{"arch": "dit", "model": "text-conditioned image flow-matching model", "dataset": "regions of photos with short descriptions (Visual Genome)", "train_examples": 203450, "image_size": 64, "grayscale": true, "horizontal_flip": true, "conditioning": "text", "objective": "flow_matching", "cond_dim": 192, "tokenizer": "word", "vocab_size": 6471, "text_encoder_width": 128, "text_encoder_layers": 8, "text_encoder_norm": "layernorm", "text_encoder_norm_position": "pre", "text_encoder_activation": "geglu", "text_encoder_mlp_ratio": 4, "text_encoder_head_dim": 64, "text_encoder_fused_qkv": true, "text_encoder_bias": "all", "text_encoder_qk_norm": false, "text_encoder_layer_scale_init": 1.0, "text_encoder_parallel_block": false, "text_encoder_dropout": 0.1, "text_encoder_inner_norm": false, "text_encoder_positions": "learned", "cond_dropout": 0.1, "logit_normal_time": false, "norm": "layernorm", "hidden_act": "gelu_tanh", "mlp_ratio": 3, "head_dim": 32, "fused_qkv": false, "qk_norm": false, "inner_norm": false, "patch_size": [8, 8], "layers": 8, "width": 128, "positions": "learned", "residual_init": "zero_last", "optimizer": "muon", "muon_scale": "spectral", "learning_rate": 0.013, "momentum": 0.95, "nesterov": true, "orthogonalizer": "newton_schulz_5", "adamw_lr_other_params": 0.0024, "max_steps": 18700, "batch_size": 384, "epochs": 35.3, "lr_schedule": "wsd", "decay_fraction": 0.3, "final_lr_fraction": 0.1, "warmup_steps": 930, "weight_decay": 0.0, "adamw_weight_decay_other_params": 0}
Rows from block 5 of the text encoder of a small text-conditioned image flow-matching model, named by matrix and row number. Rows with one number belong to one neuron. Each number is 128 + 24 x the weight over its row's rms, rounded and kept within 0 to 255. All counts start at 0. Numbers have three digits each. After the name is the row's rms in percent of the matrix's.
Before each neuron's rows are labels from the 100 texts, of 14848, where the neuron reaches its largest size: "tokens" is the input token at the peak. Only what is clearly more common there than usual is listed. The data: regions of photos with short descriptions (Visual Genome). In brackets: how many of the 100, against the usual share in percent.
# gate: MLP gate (text_encoder.blocks.5.mlp.gate.weight, 512x128), inputs 0-31
# fc1: MLP up (text_encoder.blocks.5.mlp.fc1.weight, 512x128), inputs 0-31
# fc2: MLP down (text_encoder.blocks.5.mlp.fc2.weight, 128x512, transposed), outputs 0-31

tokens: "in" (16 vs 1.7); "a" (14 vs 5.8); "and" (11 vs 1.1)
gate.109 104:122148141070108153160151112150123165177115102096160167129089144165151143116100125122105096103139
fc1.109 087:145135143144171097111092104101135087114104175152101107117138119129119149108142135125128114142115
fc2.109 098:135113112097134194105154139129107108148144111161100138112145146111138115126116133126191131100142

tokens: "this" (8 vs 0.4)
gate.372 108:113164110131141117142116094144161089146088124100124146091145130100117158144126143106126144140120
fc1.372 108:102138127120162162145092139120153142110102080167157103161127152156147134150113121148132180139060
fc2.372 112:098135145126148138123140118136149125130143085079109054137194145167116108119150138112153142108115

tokens: "pizza" (9 vs 0.1); "rice" (7 vs 0)
gate.47 077:141141124196135119108130148069110129151137142107113118084147157126116111134131111130130122157115
fc1.47 081:122130128112130131141148089197150183088142129143133153128117121146110146117114151121108125123130
fc2.47 080:141122154115179120173095129138135096125109115142122131161134070101128085118097129158151144197133

tokens: "white" (32 vs 1.7)
gate.205 150:155097129146113160158150094150115120144126147154144161135115129144134104139124110121137107155158
fc1.205 144:124128111094100102122123162123155151120117136112134129136145130130122151110142155118139142131119
fc2.205 148:167127115137140144117194108152092148154153126156124127117100145124130115151095095117131151120129

tokens: "group" (8 vs 0)
gate.312 033:129134124202095103133127102122135137088166117097131159102103115113095114123111153131158163114139
fc1.312 034:125109130120130108137140132153123123143122112105114132130112124101106128119136162135146091150159
fc2.312 025:112117134127120133122165120082120137159132106150151149119077151123128131138127136135153156143100

tokens: "<end>" (35 vs 13.9); "the" (19 vs 5); "." (7 vs 1.7)
gate.311 143:102126168128123125129127121147113134190116095157082136078163128138102099147093162108095111140108
fc1.311 144:156118120108133118110116131126128104205106106136129127140113097112132050148153102134108141108146
fc2.311 157:154120154138133156140148180141153155137126114139121127101143110088155119126121128104134092149127

tokens: "of" (15 vs 2.1)
gate.185 064:069137114077114095169115134161115119093121127144122135152101095165113167112169135106146139125164
fc1.185 080:174120109137159163113153101105137138161123141105153077117141133096144041126122128140124106166084
fc2.185 068:081140133150090088150098170149126109155110139122098156152112097134119191109168124122130135125148

tokens: "on" (13 vs 3)
gate.126 120:159101119114124126157146148168122141168136078176110082153091129138104141085121110125123098167133
fc1.126 155:172116137139107158152133110100131147095111124134113116136141151108098087134100138119156128126140
fc2.126 125:110144158119132092134138090149117141128134151120112160144101169163130183130088128152130078119109

tokens: "group" (9 vs 0)
gate.436 017:137100135173136061142139100101123139164129108117131152114132095112091169137136113129102121179103
fc1.436 021:168068133163155124136114139115077167157145130122113153150109139133109117111090142167155152148087
fc2.436 011:133179150104125139099127130130136069122111138155149111114142130143126135155133127144106124084177

tokens: "wall" (15 vs 0.3); "wire" (7 vs 0)
gate.456 101:113115132162122098096119136148120138136092119150122146144113134129172142160159107124113130153090
fc1.456 109:123119154119141102115078078102103146131137145152134104116117163131162136124128110134111137132092
fc2.456 126:174128098119131134131142082112154111140107109118163125114129150113075131110092148148112144166139

tokens: "on" (41 vs 3); "the" (23 vs 5)
gate.321 066:133128124102158107103143099130128120160132125154137115140127104143126167092095135117131110135123
fc1.321 079:163141125129120154105156103156135155105116124161137137181120123148108148127149118165130130156146
fc2.321 066:082102145085140072172104123112104113160126144085148139111141126118118091167095125084164119119113

tokens: "of" (13 vs 2.1)
gate.453 098:176132122144150161133119087134120159190119149158108091129129143139133085125124105145168150129179
fc1.453 097:157105110136103128143123083122116137109123139112133087134139136118118096171127153110156153073139
fc2.453 098:122107130109139147109179134120156126123109150124110144146117156137113130105132104121127109146139

tokens: "are" (63 vs 0.4)
gate.378 159:134119164123111133145125132134130125162182120109154155109153085143107067118090128118128144120145
fc1.378 137:125140146102127115145125169137119111156148114097167157075148097170137089119104137139152118139152
fc2.378 140:114131115137112122152139068097122144109144147126117094120084138158142154118135135129125094128090

tokens: "and" (19 vs 1.1); "it" (14 vs 0.1)
gate.283 051:140138123117128100111116048130150154118164135153127138134127103142144115144102107138105116125129
fc1.283 058:125126139149129115086122075179151177137199115125125141122145122189150118115129114106085137100139
fc2.283 064:105176123120124114173146167120124124132089156133140141112128089147118122122096126113164092160125

tokens: "this" (10 vs 0.4); "yellow" (8 vs 0.3)
gate.237 070:153066147163154163126129108146154135167097133119139184113110132143120083118135139167174116148143
fc1.237 070:126083138121111121143086154125154111140154125134109176117120129149097043116088128143132118105171
fc2.237 065:152130085119109134118147130117134143123111105110130129150132083147159145141113157137163134127147

tokens: "of" (9 vs 2.1); "this" (9 vs 0.4); "yellow" (7 vs 0.3)
gate.60 057:158121126158107089105139131102133141131100150093092139135122128124091142113077113104126102131141
fc1.60 054:153142127149157143101122129088123128113062105122120134138149079118064138125095143097129116142151
fc2.60 055:105141153106115125169144108139107154096204142151137148150139085123138107128149130142126098116120

tokens: "a" (23 vs 5.8); "man" (7 vs 1.1)
gate.338 036:155138139088124145142133101152144126139130140125165171097101067131145143096145151150110157169135
fc1.338 036:156161125120151136089150138128135096147099140155193121100095133118142106102157128120138151116134
fc2.338 041:140107089136135146126090130175113140152156131141142108123146148188139118132103153114163126125120

tokens: "are" (20 vs 0.4); "blue" (15 vs 0.7); "calm" (11 vs 0); "clear" (10 vs 0.1)
gate.458 133:081139142138150090125132173154164121153109135132155126091137128159155126110072132114131143110115
fc1.458 121:143122122099123132145156159125146115134120167154164120066148092168121094055110137129143096112124
fc2.458 131:118122134142139136105156114086056166146134121162123161160100129118185117179126109109125089140149

tokens: "in" (29 vs 1.7); "on" (8 vs 3)
gate.295 115:135136097204189110097125118107144136080125098122115126103118122119121143129116159142120144134125
fc1.295 110:157091119117152115110155135145118125152117159137134122124111155139136108142110088136155095136155
fc2.295 103:125147108143088108123126122108144137101117089141141071134086143097092152103143132161160122152111

tokens: "on" (12 vs 3); "riding" (10 vs 0.1); "in" (10 vs 1.7); "are" (8 vs 0.4)
gate.164 153:096081090140186089098090124148146123110138123097141153112136124152122080122108163135160121150119
fc1.164 148:135176149145112142159149156109128112146122150141146136153121146120157134136123106139109124126128
fc2.164 143:129143136130113079097120118112130152132081125123129136081110126102124105100141099133104167170165

tokens: "motorcycle" (32 vs 0.1); "wheel" (7 vs 0)
gate.423 048:096140104117144125181143156097090127168096133161145168135168128130113180111089149137139093120092
fc1.423 050:147148127150125166122116135121112125159139124115100130121115165143118105151138102138122160111129
fc2.423 046:124156080119153094134132118143169134134154115151165112175136083121105134083136109151138067135107

tokens: "a" (21 vs 5.8); "the" (12 vs 5); "of" (10 vs 2.1); "on" (8 vs 3)
gate.61 168:144141140142122161120098122146113120191162127105134162133098144098119137082115074129124151083104
fc1.61 157:101124078116132150148130109166086137145136126093139171117105150128155128123156138128134139133098
fc2.61 158:161135131123121120097144103144131081127158089167148146115067130129145135084177135157116169143155

tokens: "of" (18 vs 2.1); "on" (16 vs 3); "and" (13 vs 1.1); "the" (12 vs 5)
gate.124 150:154143147123113120146105115129164111150106095109161143193139125129158103085111117112111108128143
fc1.124 139:121173107095123114132123161137072142117152167162148104071117121118108143151131150123107138135139
fc2.124 146:126161140158136142144105148130161150112111137164096097157118164133152092126102133088136107094124

tokens: "on" (22 vs 3)
gate.1 129:166128147126122146140134107104133121109116132094124079125101153157152144160146150146146109149167
fc1.1 134:132127119111137150140138102086152149139127160116136118137109163099165129146138109200139131117116
fc2.1 141:132120131145116132099158192144139143129117128097107119147172147116103143119150140071113091123108

tokens: "man" (8 vs 1.1); "in" (8 vs 1.7)
gate.496 151:155118113121114117171167117129092146071145136152163111135141079133129143143141079137152089184131
fc1.496 169:093095157121162129146101100131131149161120114170101140089114132142122071093120170123098112100129
fc2.496 183:149156129137149112109149119163128136162111131136154129184105076109180114130138136095113127151123

tokens: "in" (65 vs 1.7); "the" (11 vs 5)
gate.196 163:119145113082124144128148069157139099142139114110132154139128130081110135114140110112093130108114
fc1.196 146:102134123102153157126164101137138095137147101111131152116128099099128105112130151113115155105109
fc2.196 158:174110158149123146087149156130127107119119133112118124134096165148172146136094112121162138155131

tokens: "white" (31 vs 1.7)
gate.82 091:110133145125164109079183172137080144116146163134098139103135125132156168108140143121200108146119
fc1.82 096:105139152131163134128131158106121079103108155158162155129155120141175169112120114146085118128142
fc2.82 079:110130111102130098117144101135120145138134126089139125104090118115105083188126147123122120075119

tokens: "on" (16 vs 3); "the" (14 vs 5)
gate.255 111:128066130121172115140152074115118113108093141142124123119124103140125087149128146118132145138129
fc1.255 107:154130167138121138113134158136123156125117135136086155124108114100107127111145075109102127118130
fc2.255 103:153130126117120147128156125076099093137136113140067125153149102117120127160109133124147159137148

tokens: "man" (20 vs 1.1); "woman" (10 vs 0.5)
gate.165 118:143119147104155151108122133135091142101125106163155157132140125106128157104108189135104122146144
fc1.165 117:091148120119126093150145128132139156161210168116113134150124135130114135112136129108132124127080
fc2.165 126:097145140171138145084071143159094133149110139112101136153147146156108126142123112128098094109149

tokens: "this" (8 vs 0.4)
gate.241 045:108077152121095132109156155091115115115118122116153158125119119100099174106109121112151120123133
fc1.241 042:080076137132105133107152123082125106126108120084166144124132105101124172113118094103157140087122
fc2.241 046:173140112157130114144113126152108162159101134135118155100119086139152097152172161110133164110104

tokens: "a" (21 vs 5.8); "of" (20 vs 2.1); "the" (12 vs 5)
gate.433 054:130141113097167122125112127106155159128125115121127078098123151096089116086141113147135113112152
fc1.433 055:099117113146109160134099147152122137113174176123137134152125109151128137125097143134119144070122
fc2.433 057:151126186140111133098144128115133147111103136104124129148151173077177147126121149144158102158071

tokens: "man" (14 vs 1.1); "is" (10 vs 2.3)
gate.188 180:097128103116109137116096152111150159125097136174115094147103158100098126102138153157180110144177
fc1.188 161:110116095127136163105137134143130172103110166151120137134101127156102111089125165122142096137106
fc2.188 162:126134168097113126136104118120157148113133168169117106123100090130130121096118153136143153122134

tokens: "toilet" (7 vs 0.1); "on" (7 vs 3)
gate.179 103:133133130126147105120118112104070139134130125187086113110101132145103123169087134186130128128127
fc1.179 101:130140098112162120156112122098064153150139127171110101126133138180126098120081145154099148138133
fc2.179 100:106084140135113141116110129131140116117087151127139162163117143157134157136112106132130145088127

tokens: "wearing" (8 vs 0.7)
gate.490 116:150147100141135161108105145116149116147087143141101119122138148185104116124080127097113107080135
fc1.490 120:124095122110170156125149094089143099156152142141095103147113123178150138142159121132097138134120
fc2.490 123:151141078116162102113133125169110109129142142111161148103122106095133158124098113092131096125121

tokens: "group" (7 vs 0); "man" (7 vs 1.1)
gate.330 026:134093118102110166130141125124135102128082130137137128148073092175170145155145130092140153129132
fc1.330 035:158142115147164113172142077069113151113124108116139138101139100170101114115095132137140169148139
fc2.330 025:083100087146076124107112150161111126164155158084140116111121127094166148130160109169137128117105

tokens: "motorcycle" (28 vs 0.1); "on" (10 vs 3)
gate.15 076:114171163114151134116083185120129116098149125116098155133129129112100147092139137152130099121067
fc1.15 076:096148078177101123134121114123149144095099135049177145134117082158136084133133147104134131135124
fc2.15 069:121131157123121114114141159137115160166149157142150115114140147107110118162127077127128115121147

tokens: "the" (20 vs 5); "a" (19 vs 5.8); "on" (16 vs 3)
gate.417 044:109125107136129105118125123093133110131152114149161106097107176111128130137138072157156121138098
fc1.417 049:124130131098153137161168133146134086135176127120108133133172118133136095112156145124157141105142
fc2.417 038:161110143140101118123127125096115150100126117142140149169148121086130146137118086157118113128143

tokens: "and" (14 vs 1.1); "-" (7 vs 0.1)
gate.415 027:128130115136135197126113125165164095154104105149110120166124097117087078152083144138114129116142
fc1.415 039:087151149114107128115163134129105110077103119106168124109111159137169124150145126102108167177117
fc2.415 029:178113126151155133134137132116135106118152124157075115143118110127067127142134113133134079048142

tokens: "it" (17 vs 0.1); "and" (10 vs 1.1); "of" (8 vs 2.1)
gate.159 044:139135120164120127110092177118188131120122154156096150123126076138145137142187103124158122127084
fc1.159 047:159159161157140127111083187114170129125109143137080151109120099140128149141146101124163144126117
fc2.159 045:116102121108131159132150090151127121110134135132150062152165142147113148131100124116117163126165

tokens: "peppers" (8 vs 0); "on" (8 vs 3)
gate.505 058:155129142090075143162157105112140133155083152137123114151127152157158151123148111132112130087121
fc1.505 070:124145113104121142148097152141151128096140123131119127086138078090093090139072171107164108153147
fc2.505 071:093145163118103118143110115129149120122120098141138124154134120186149142093118088157113180117117

tokens: "motorcycle" (14 vs 0.1); "parked" (8 vs 0.1); "driving" (7 vs 0)
gate.144 187:122107098147156175134093127127116146104128149174121121130106101152109136140121142161117136112118
fc1.144 176:141099131127133152151143127119101158102146119159128164143129104155171114138129111163097153093126
fc2.144 173:110069132110140136102119128134106086132143104109087105108168139123101121118090157125161138134094

tokens: "and" (17 vs 1.1); "it" (10 vs 0.1)
gate.133 165:146109111120152126125114144159216112129142176149153139131120100128132145139129142129145145156149
fc1.133 163:110184171136124151092109113118065154144144133107146092099109118114103104130127145109104101123084
fc2.133 159:104131146143147142122151130127126123098144112139113105103133132136108098080156135122149108121106

tokens: "this" (8 vs 0.4); "yellow" (7 vs 0.3)
gate.326 048:121124129128095155113122141101113105151109153142111141149139140102112108114127088138147133130179
fc1.326 051:183167070122130154124160127168129089091110109125127142137154109155163111142165126110140140127093
fc2.326 042:072099136121150122111088103116164099165137115136110125125100176140055116145073141109108120160069

tokens: "white" (14 vs 1.7); "man" (9 vs 1.1)
gate.263 089:159114102161132148128161150094128130165145112106142097131150129074142134131164110125189088113148
fc1.263 080:172165150151129103121157110136079127099093128124109150147107100127155124164128107097098158088161
fc2.263 073:094102119119119134125130116125164113109153063102157094097164117181128095171125149107179148110131

tokens: "is" (15 vs 2.3); "on" (13 vs 3); "in" (9 vs 1.7); "blue" (7 vs 0.7)
gate.181 145:143137111122155103123148143146104129118126098119116149099138144140143081092155139144170125148150
fc1.181 144:114130139109144146065118126137135111132152098137126129095123105107118088129105130108133136161130
fc2.181 144:094143090139144140070097135084114118145161133142106101131129165170125157155135127117101133126128

tokens: "zebra" (35 vs 0.1); "giraffe" (15 vs 0.1)
gate.422 156:133148109116139158090134148105135181113144139120128168063113129104107146127131162124157161120146
fc1.422 143:117143144137100134141102122110134151147105131151090059124137114103143142076125062163130109128132
fc2.422 163:170096136127187130091119084154151115098141097127131116129089118179086154127092132145157132133150

tokens: "<end>" (36 vs 13.9); "." (16 vs 1.7); "holding" (10 vs 0.2)
gate.127 032:111134131142121132118165119133104140167115140177179095123141111117135133159154117117125109104150
fc1.127 038:143088193113131106107102141156141111074152129096100130137101138105140121111120118135099137142121
fc2.127 029:122120069133114148124160134099125137156127107177142139126154136144115119130178122088117092108168

tokens: "white" (15 vs 1.7); "and" (13 vs 1.1)
gate.489 157:117140151134151058162163125134146161161117093095130149142101102131168099144088118106146145142078
fc1.489 156:123135105145144098152128126136164154160097107144128133135117095135164135149076110135136159168094
fc2.489 175:154135138096116161116155139158108103133153115117142114143153105095128105145076098141142102133120

tokens: "man" (7 vs 1.1)
gate.190 036:132134158134130121151118118171174142107077119091112170120077124154148148118088109111117159135155
fc1.190 056:110157130130152145119098146165160134097137099147193162165100093122187121180139104107104117099142
fc2.190 039:133084127139088125117160137144077096143140126117113124135122162102115126088104152114143136152102

tokens: "man" (19 vs 1.1); "shirt" (11 vs 0.4)
gate.322 163:113128158160107139175124147149135144147115072126171103103120097093141112092139159153133125098109
fc1.322 161:141101162149090136133124123143097113139133086134152105125117120098136112095110120129142085100135
fc2.322 177:117174111098133129117142139146135115112091148128121105133137152115107082126196128097115110130141

tokens: "<end>" (47 vs 13.9); "wall" (8 vs 0.3)
gate.273 124:118102113080153128146141133139115084108103139115101183103167163127145104135141140117174125103096
fc1.273 115:137113121104071151121148120130157124082126131116131126152116098113140100104132136120112139142124
fc2.273 122:104127135119155143149103142130154124111131145145090133113177129124116118105121134160117137137112

tokens: "wearing" (7 vs 0.7); "on" (7 vs 3)
gate.350 028:150144094163150136133125146160134133117128126149110157148122105078129139163150154131101083108141
fc1.350 041:138127125112165100111095147129110156113112160102088143140141153127098151139099149154093107099160
fc2.350 024:095160160136086140129138124133134127169122123161153119127161092132155125169127078110133154153115

tokens: "sign" (10 vs 0.3)
gate.426 190:133150144104140130138155159093152173095127133134119141137082123127098096069097082123130144146075
fc1.426 189:105137124149130147122123116151112103136110125133127121099159139104153166164136168151131111123167
fc2.426 170:080105132114129165140115124132094156121077102160160131147132125134100086146104115169127133165083

tokens: "laptop" (10 vs 0.1); "an" (7 vs 0.3)
gate.403 123:127106154129100162152122151081119130121163139119115098096145182151172109148187155150130132105117
fc1.403 125:105128133133117143158095158140135143149152143133110110081098195106134121119172171144151144087125
fc2.403 125:150088148125133112107124145104142135129119130088181121109114112132142158144145135091128108140140

tokens: "is" (8 vs 2.3)
gate.382 157:146139178112100114144120120115122087117170147170133129160144135154113117125133063118124161137137
fc1.382 169:080140143132135105129104133133124096134147102171125126168085105123169142111125083134142117143107
fc2.382 155:143132124162108096119168139123111139149130128111140110125150132158140129137072174097114158110105

tokens: "zebra" (13 vs 0.1); "white" (7 vs 1.7)
gate.482 154:142095150134116143123125161106076099126108128172172093116150139138128140126112095106159185141146
fc1.482 134:125113135143151106118142137095138136119143149152118153123123141081119111118106137091154165147148
fc2.482 147:124110107125118089135113128092160176123130100125125172137094115118157128108106109120135097084162

tokens: "of" (22 vs 2.1); "on" (9 vs 3)
gate.162 078:174154129162132139154054105147142130159118183128092140114121159151153095141132110102161108152126
fc1.162 084:138170118101133097165120114123147122128118159085114091113119164109160153162150109088161153135151
fc2.162 071:145129112107101118126125145111124141165170097160094080112137135147127132155127136158117175096102

tokens: "laptop" (7 vs 0.1)
gate.88 130:117137100124120119144149121115133105116098147127178125148156111146145116186140118162138100160131
fc1.88 131:163142137139183122132174119129122097132121114095137129136115144165107142148154123126109132066106
fc2.88 136:110137118111098136119137150162119145140106140147101126092128114133149114104092133157121142141121

tokens: "tv" (9 vs 0)
gate.58 054:115146116125132139118086144089085134096147128107092131103132154171145119112121167148174109160145
fc1.58 055:112147096133105160151133137155140164168120131141143161127103124137133162148125110141145167069120
fc2.58 052:173150141121139108159135132143165126123107157152119113127128139143132133138148141175124113126129

tokens: "<end>" (56 vs 13.9)
gate.13 066:136120145132108134115139114158132124124134127131165167141116133142090068129097195126133119124110
fc1.13 064:134185133129159095154113159128143130136117143126098085109136120118175185138152097133143098137118
fc2.13 068:120127145135119127177124106170119090129164156163117122132089098102146125092156123100080133180137

tokens: "giraffe" (7 vs 0.1)
gate.439 021:110114160127175109147120161168133165100106146078053124126114125142112136130140136146128158118101
fc1.439 026:124138158089157126133128126124141162101111111109167151148116113123101099159115095155083101110121
fc2.439 016:146126119180155102148078150139167087146146136119107109155135126124143144129105132117152151098126

tokens: "of" (26 vs 2.1)
gate.223 040:150110160145129153150116118137158155151152107117128139113157130125078094119119116105127169142140
fc1.223 045:119139175123120122130103106085145133158142114104097165122157153143066133137107169144119129115146
fc2.223 040:135110096106115139113121113115133175118123127124140137157133131126165144125134104117154142126109

tokens: "<end>" (58 vs 13.9)
gate.385 071:133154103096085131161140078111110114135112111137129096119147135089127106143123154188109129125117
fc1.385 096:121151154138152128105102156146136127132128135140096146106137110110153140129125108128094094144119
fc2.385 082:147145135127080147147165150155130108165083085114144111094083115124101127146143117161126178117155

tokens: "giraffe" (35 vs 0.1)
gate.346 068:106124092140132107134119125143145147155177112080106155130101124109086169115131117113175123108125
fc1.346 077:129176124129123136119107087111105177147164130126110132082104120101095132148125090168099150132165
fc2.346 073:133147128120122119103153105138146136108119109141133147178147165120150116128122165097129095161100

tokens: "zebra" (27 vs 0.1)
gate.340 056:102155225153145117096098119117144124121133088125133175128095125122102112119133162136129166096139
fc1.340 054:157138151136136092118103162136147098113119140160172146118145133126116135137112129108125152113121
fc2.340 051:112123118148084157146162129135064141128161083127076142158096141127141158119141159133119100122131

tokens: "wall" (31 vs 0.3); "on" (15 vs 3)
gate.35 018:135168101116103136143106126132120137156160136100137149149101168152126154088130131164132143104166
fc1.35 023:116127161101100151142104136131159078100114126149132142151148145115136132139131098098145112093123
fc2.35 016:150127130142111122116134125096110142160125157144139123161128148154123106138086151190141142124152

tokens: "giraffe" (13 vs 0.1)
gate.401 020:112094121138103101147114113139126113129060122122094128139132124121120138129126119151126136171136
fc1.401 037:149142113085110087168129126157091158113138117121129078125126144139141128117117099095140117089174
fc2.401 020:111137152138128181094143105083161115124136149144137177141153114098166118136118123139084146157087

tokens: "in" (26 vs 1.7); "and" (14 vs 1.1)
gate.169 087:108135150123106128212140111117137104144132106114118144138097109128149117123124107129132135127137
fc1.169 097:122112122097178107152129153153126133113122094107108120138085123143155121134161135175118161117126
fc2.169 079:156111132146114107170139112127113113168154150118086171085140133122118132137150109115111137114120

tokens: "toilet" (12 vs 0.1); "on" (8 vs 3)
gate.410 041:160160162093131142138156126105114133131099123128104132126116124116100163119106105136093143111144
fc1.410 043:164121157097141146131148133104114152147125124157098136126136119119104156081087142131106122121116
fc2.410 034:139132059154179112113117117140166113099129144078128151121133119132140113144124126125164154155124

tokens: "man" (15 vs 1.1); "and" (15 vs 1.1); "the" (11 vs 5); "it" (10 vs 0.1)
gate.175 023:142089103116099127117129097107144123167104154149075126156139107134165134147126134122095125122099
fc1.175 019:172122121130136106154081102158140083151136171155092110129130160093146105133133091132080149122092
fc2.175 013:104123077166148164145152132123142177128131101092139107138144121139110143107136144146150177127152

tokens: "giraffe" (16 vs 0.1); "tennis" (7 vs 0.1)
gate.332 030:159144139122097116160183110153124139116128149122128106148143097137089096123093161106143116114086
fc1.332 033:117084126165138137140090171097085118118126117099135151107124146159136187121120127130111104120153
fc2.332 024:091079147115156112117177101129179138122144088179128082103102113125148095090157121129109137120140

tokens: "of" (12 vs 2.1); "a" (12 vs 5.8); "on" (9 vs 3)
gate.229 135:116114111157100140162144144087133126129073135140174149130124130172094165124118130137138128121142
fc1.229 130:144107162133201132144111129100159144141112151086100153116088101135158132089123168142169151150117
fc2.229 120:138137130116088137120125165159105122125144125162119099146152060149101159141114114120114151162193

tokens: "<end>" (52 vs 13.9); "." (8 vs 1.7)
gate.294 139:134141174148102171123125148125126119092105092132128156115114167149133122129143127153118113150131
fc1.294 119:138107082126141083114121096114118153167152152148134127147123099140096131134112131127134174121121
fc2.294 138:164126061113086118138121145151125124108167110128139094119121150139154123117089138118132176131143

tokens: "is" (21 vs 2.3); "water" (13 vs 0.2)
gate.254 134:099161137161152109060116110113128124110099131128144123137113135133108089116121111143151128133121
fc1.254 123:136091130122088116179142118150119151127128108135084132085142153124153171120110147127096137118108
fc2.254 157:151137093125120205129149088120121105100129147119136172146151109149162141136125117147122127150140

tokens: "wall" (26 vs 0.3); "on" (8 vs 3)
gate.174 098:139151178094134120141123118123123134157107139107152170119109116134100136134118129087147128137142
fc1.174 092:075100126160103109129156145147171120090111190126109088156136128150132102164129142111135139143099
fc2.174 090:113133193104149132125094158110136120158156106121127151121172144148114101130121159142126123117111

tokens: "sign" (7 vs 0.3)
gate.466 076:110127155173081133143115151096154162103082159143073086105121140154119145120133128160131125126139
fc1.466 079:085129149144104127132156114097131142136105145141124157161143153152087129123145179095143128146109
fc2.466 084:104115164114143138100124137133142151097127118153113161131105136145125120156113127107132146111131

tokens: "pizza" (14 vs 0.1)
gate.172 045:143138125123095170112146058113121121127148092147097134147086111145112174141123160123119120134166
fc1.172 051:098103129147140125148146140151177101106169113124155106083137128132144095143153104130085126130126
fc2.172 039:105140164121090148098115137093100170086089136143111140139108161116152160130119164146157138132106

tokens: "this" (9 vs 0.4); "yellow" (8 vs 0.3)
gate.227 075:162160148157093139144118091096151138176121128171066142125135097093117156129121125085121098127083
fc1.227 071:126153123163121132119133087086145124139106088160108138112139094063094112111124144102131119123121
fc2.227 082:130126156136140154123117130134102147161114171122155193110190121124142110145132150148118122155140

tokens: "white" (76 vs 1.7)
gate.469 115:106151127120134149113180094114152142121155102150149147079123100100143072117107093090125124115109
fc1.469 110:153102131140160112163094171148096108131093152123078126163123133153118177133148150172110144126157
fc2.469 116:119105112096166162121096095123145147151137107125115132104134142139091121148125130079144127137134

tokens: "in" (9 vs 1.7)
gate.146 078:148139110156123116146119107118131086145136141153156150136092149135113111132169165112105104127117
fc1.146 090:141160128116141127150149139105154086150118118153156175130114094129119147094167120113161095138093
fc2.146 080:111107107169121104105115091156070114116144154119080123104146128140138130138102143170115116106155

tokens: "zebra" (19 vs 0.1); "fence" (12 vs 0.1)
gate.345 054:128141164123119150117095077110114107146134149148165159157107119106100122110096130136126144148095
fc1.345 059:109104132117104124083126105107152098147043144138172095134114139116150121151096164135130111126127
fc2.345 065:107120108130130146162153112121139140139188118105136124059164166147110119100177112142126140140123

tokens: "the" (24 vs 5); "window" (22 vs 0.2)
gate.41 155:071113126165104144097133111115131146115104128130159143134113166127099087148107129122146066164109
fc1.41 141:102125133169098136100138103083115157103116138168139142133129162088103107132090139127112093165099
fc2.41 170:159121150093155122162143126188061136136123189156171110125132096121104130158122095117167123127099

tokens: "tv" (7 vs 0)
gate.57 054:101101150170141140120114074116129120127129157123083105128130112136124111141126115140143131161081
fc1.57 063:080140093111174133114071133146122130166085157136140118110129079119135129148131160130102152112150
fc2.57 055:143125116131109133149170129135137137097090141080128124087109178148141127146125103162108101109098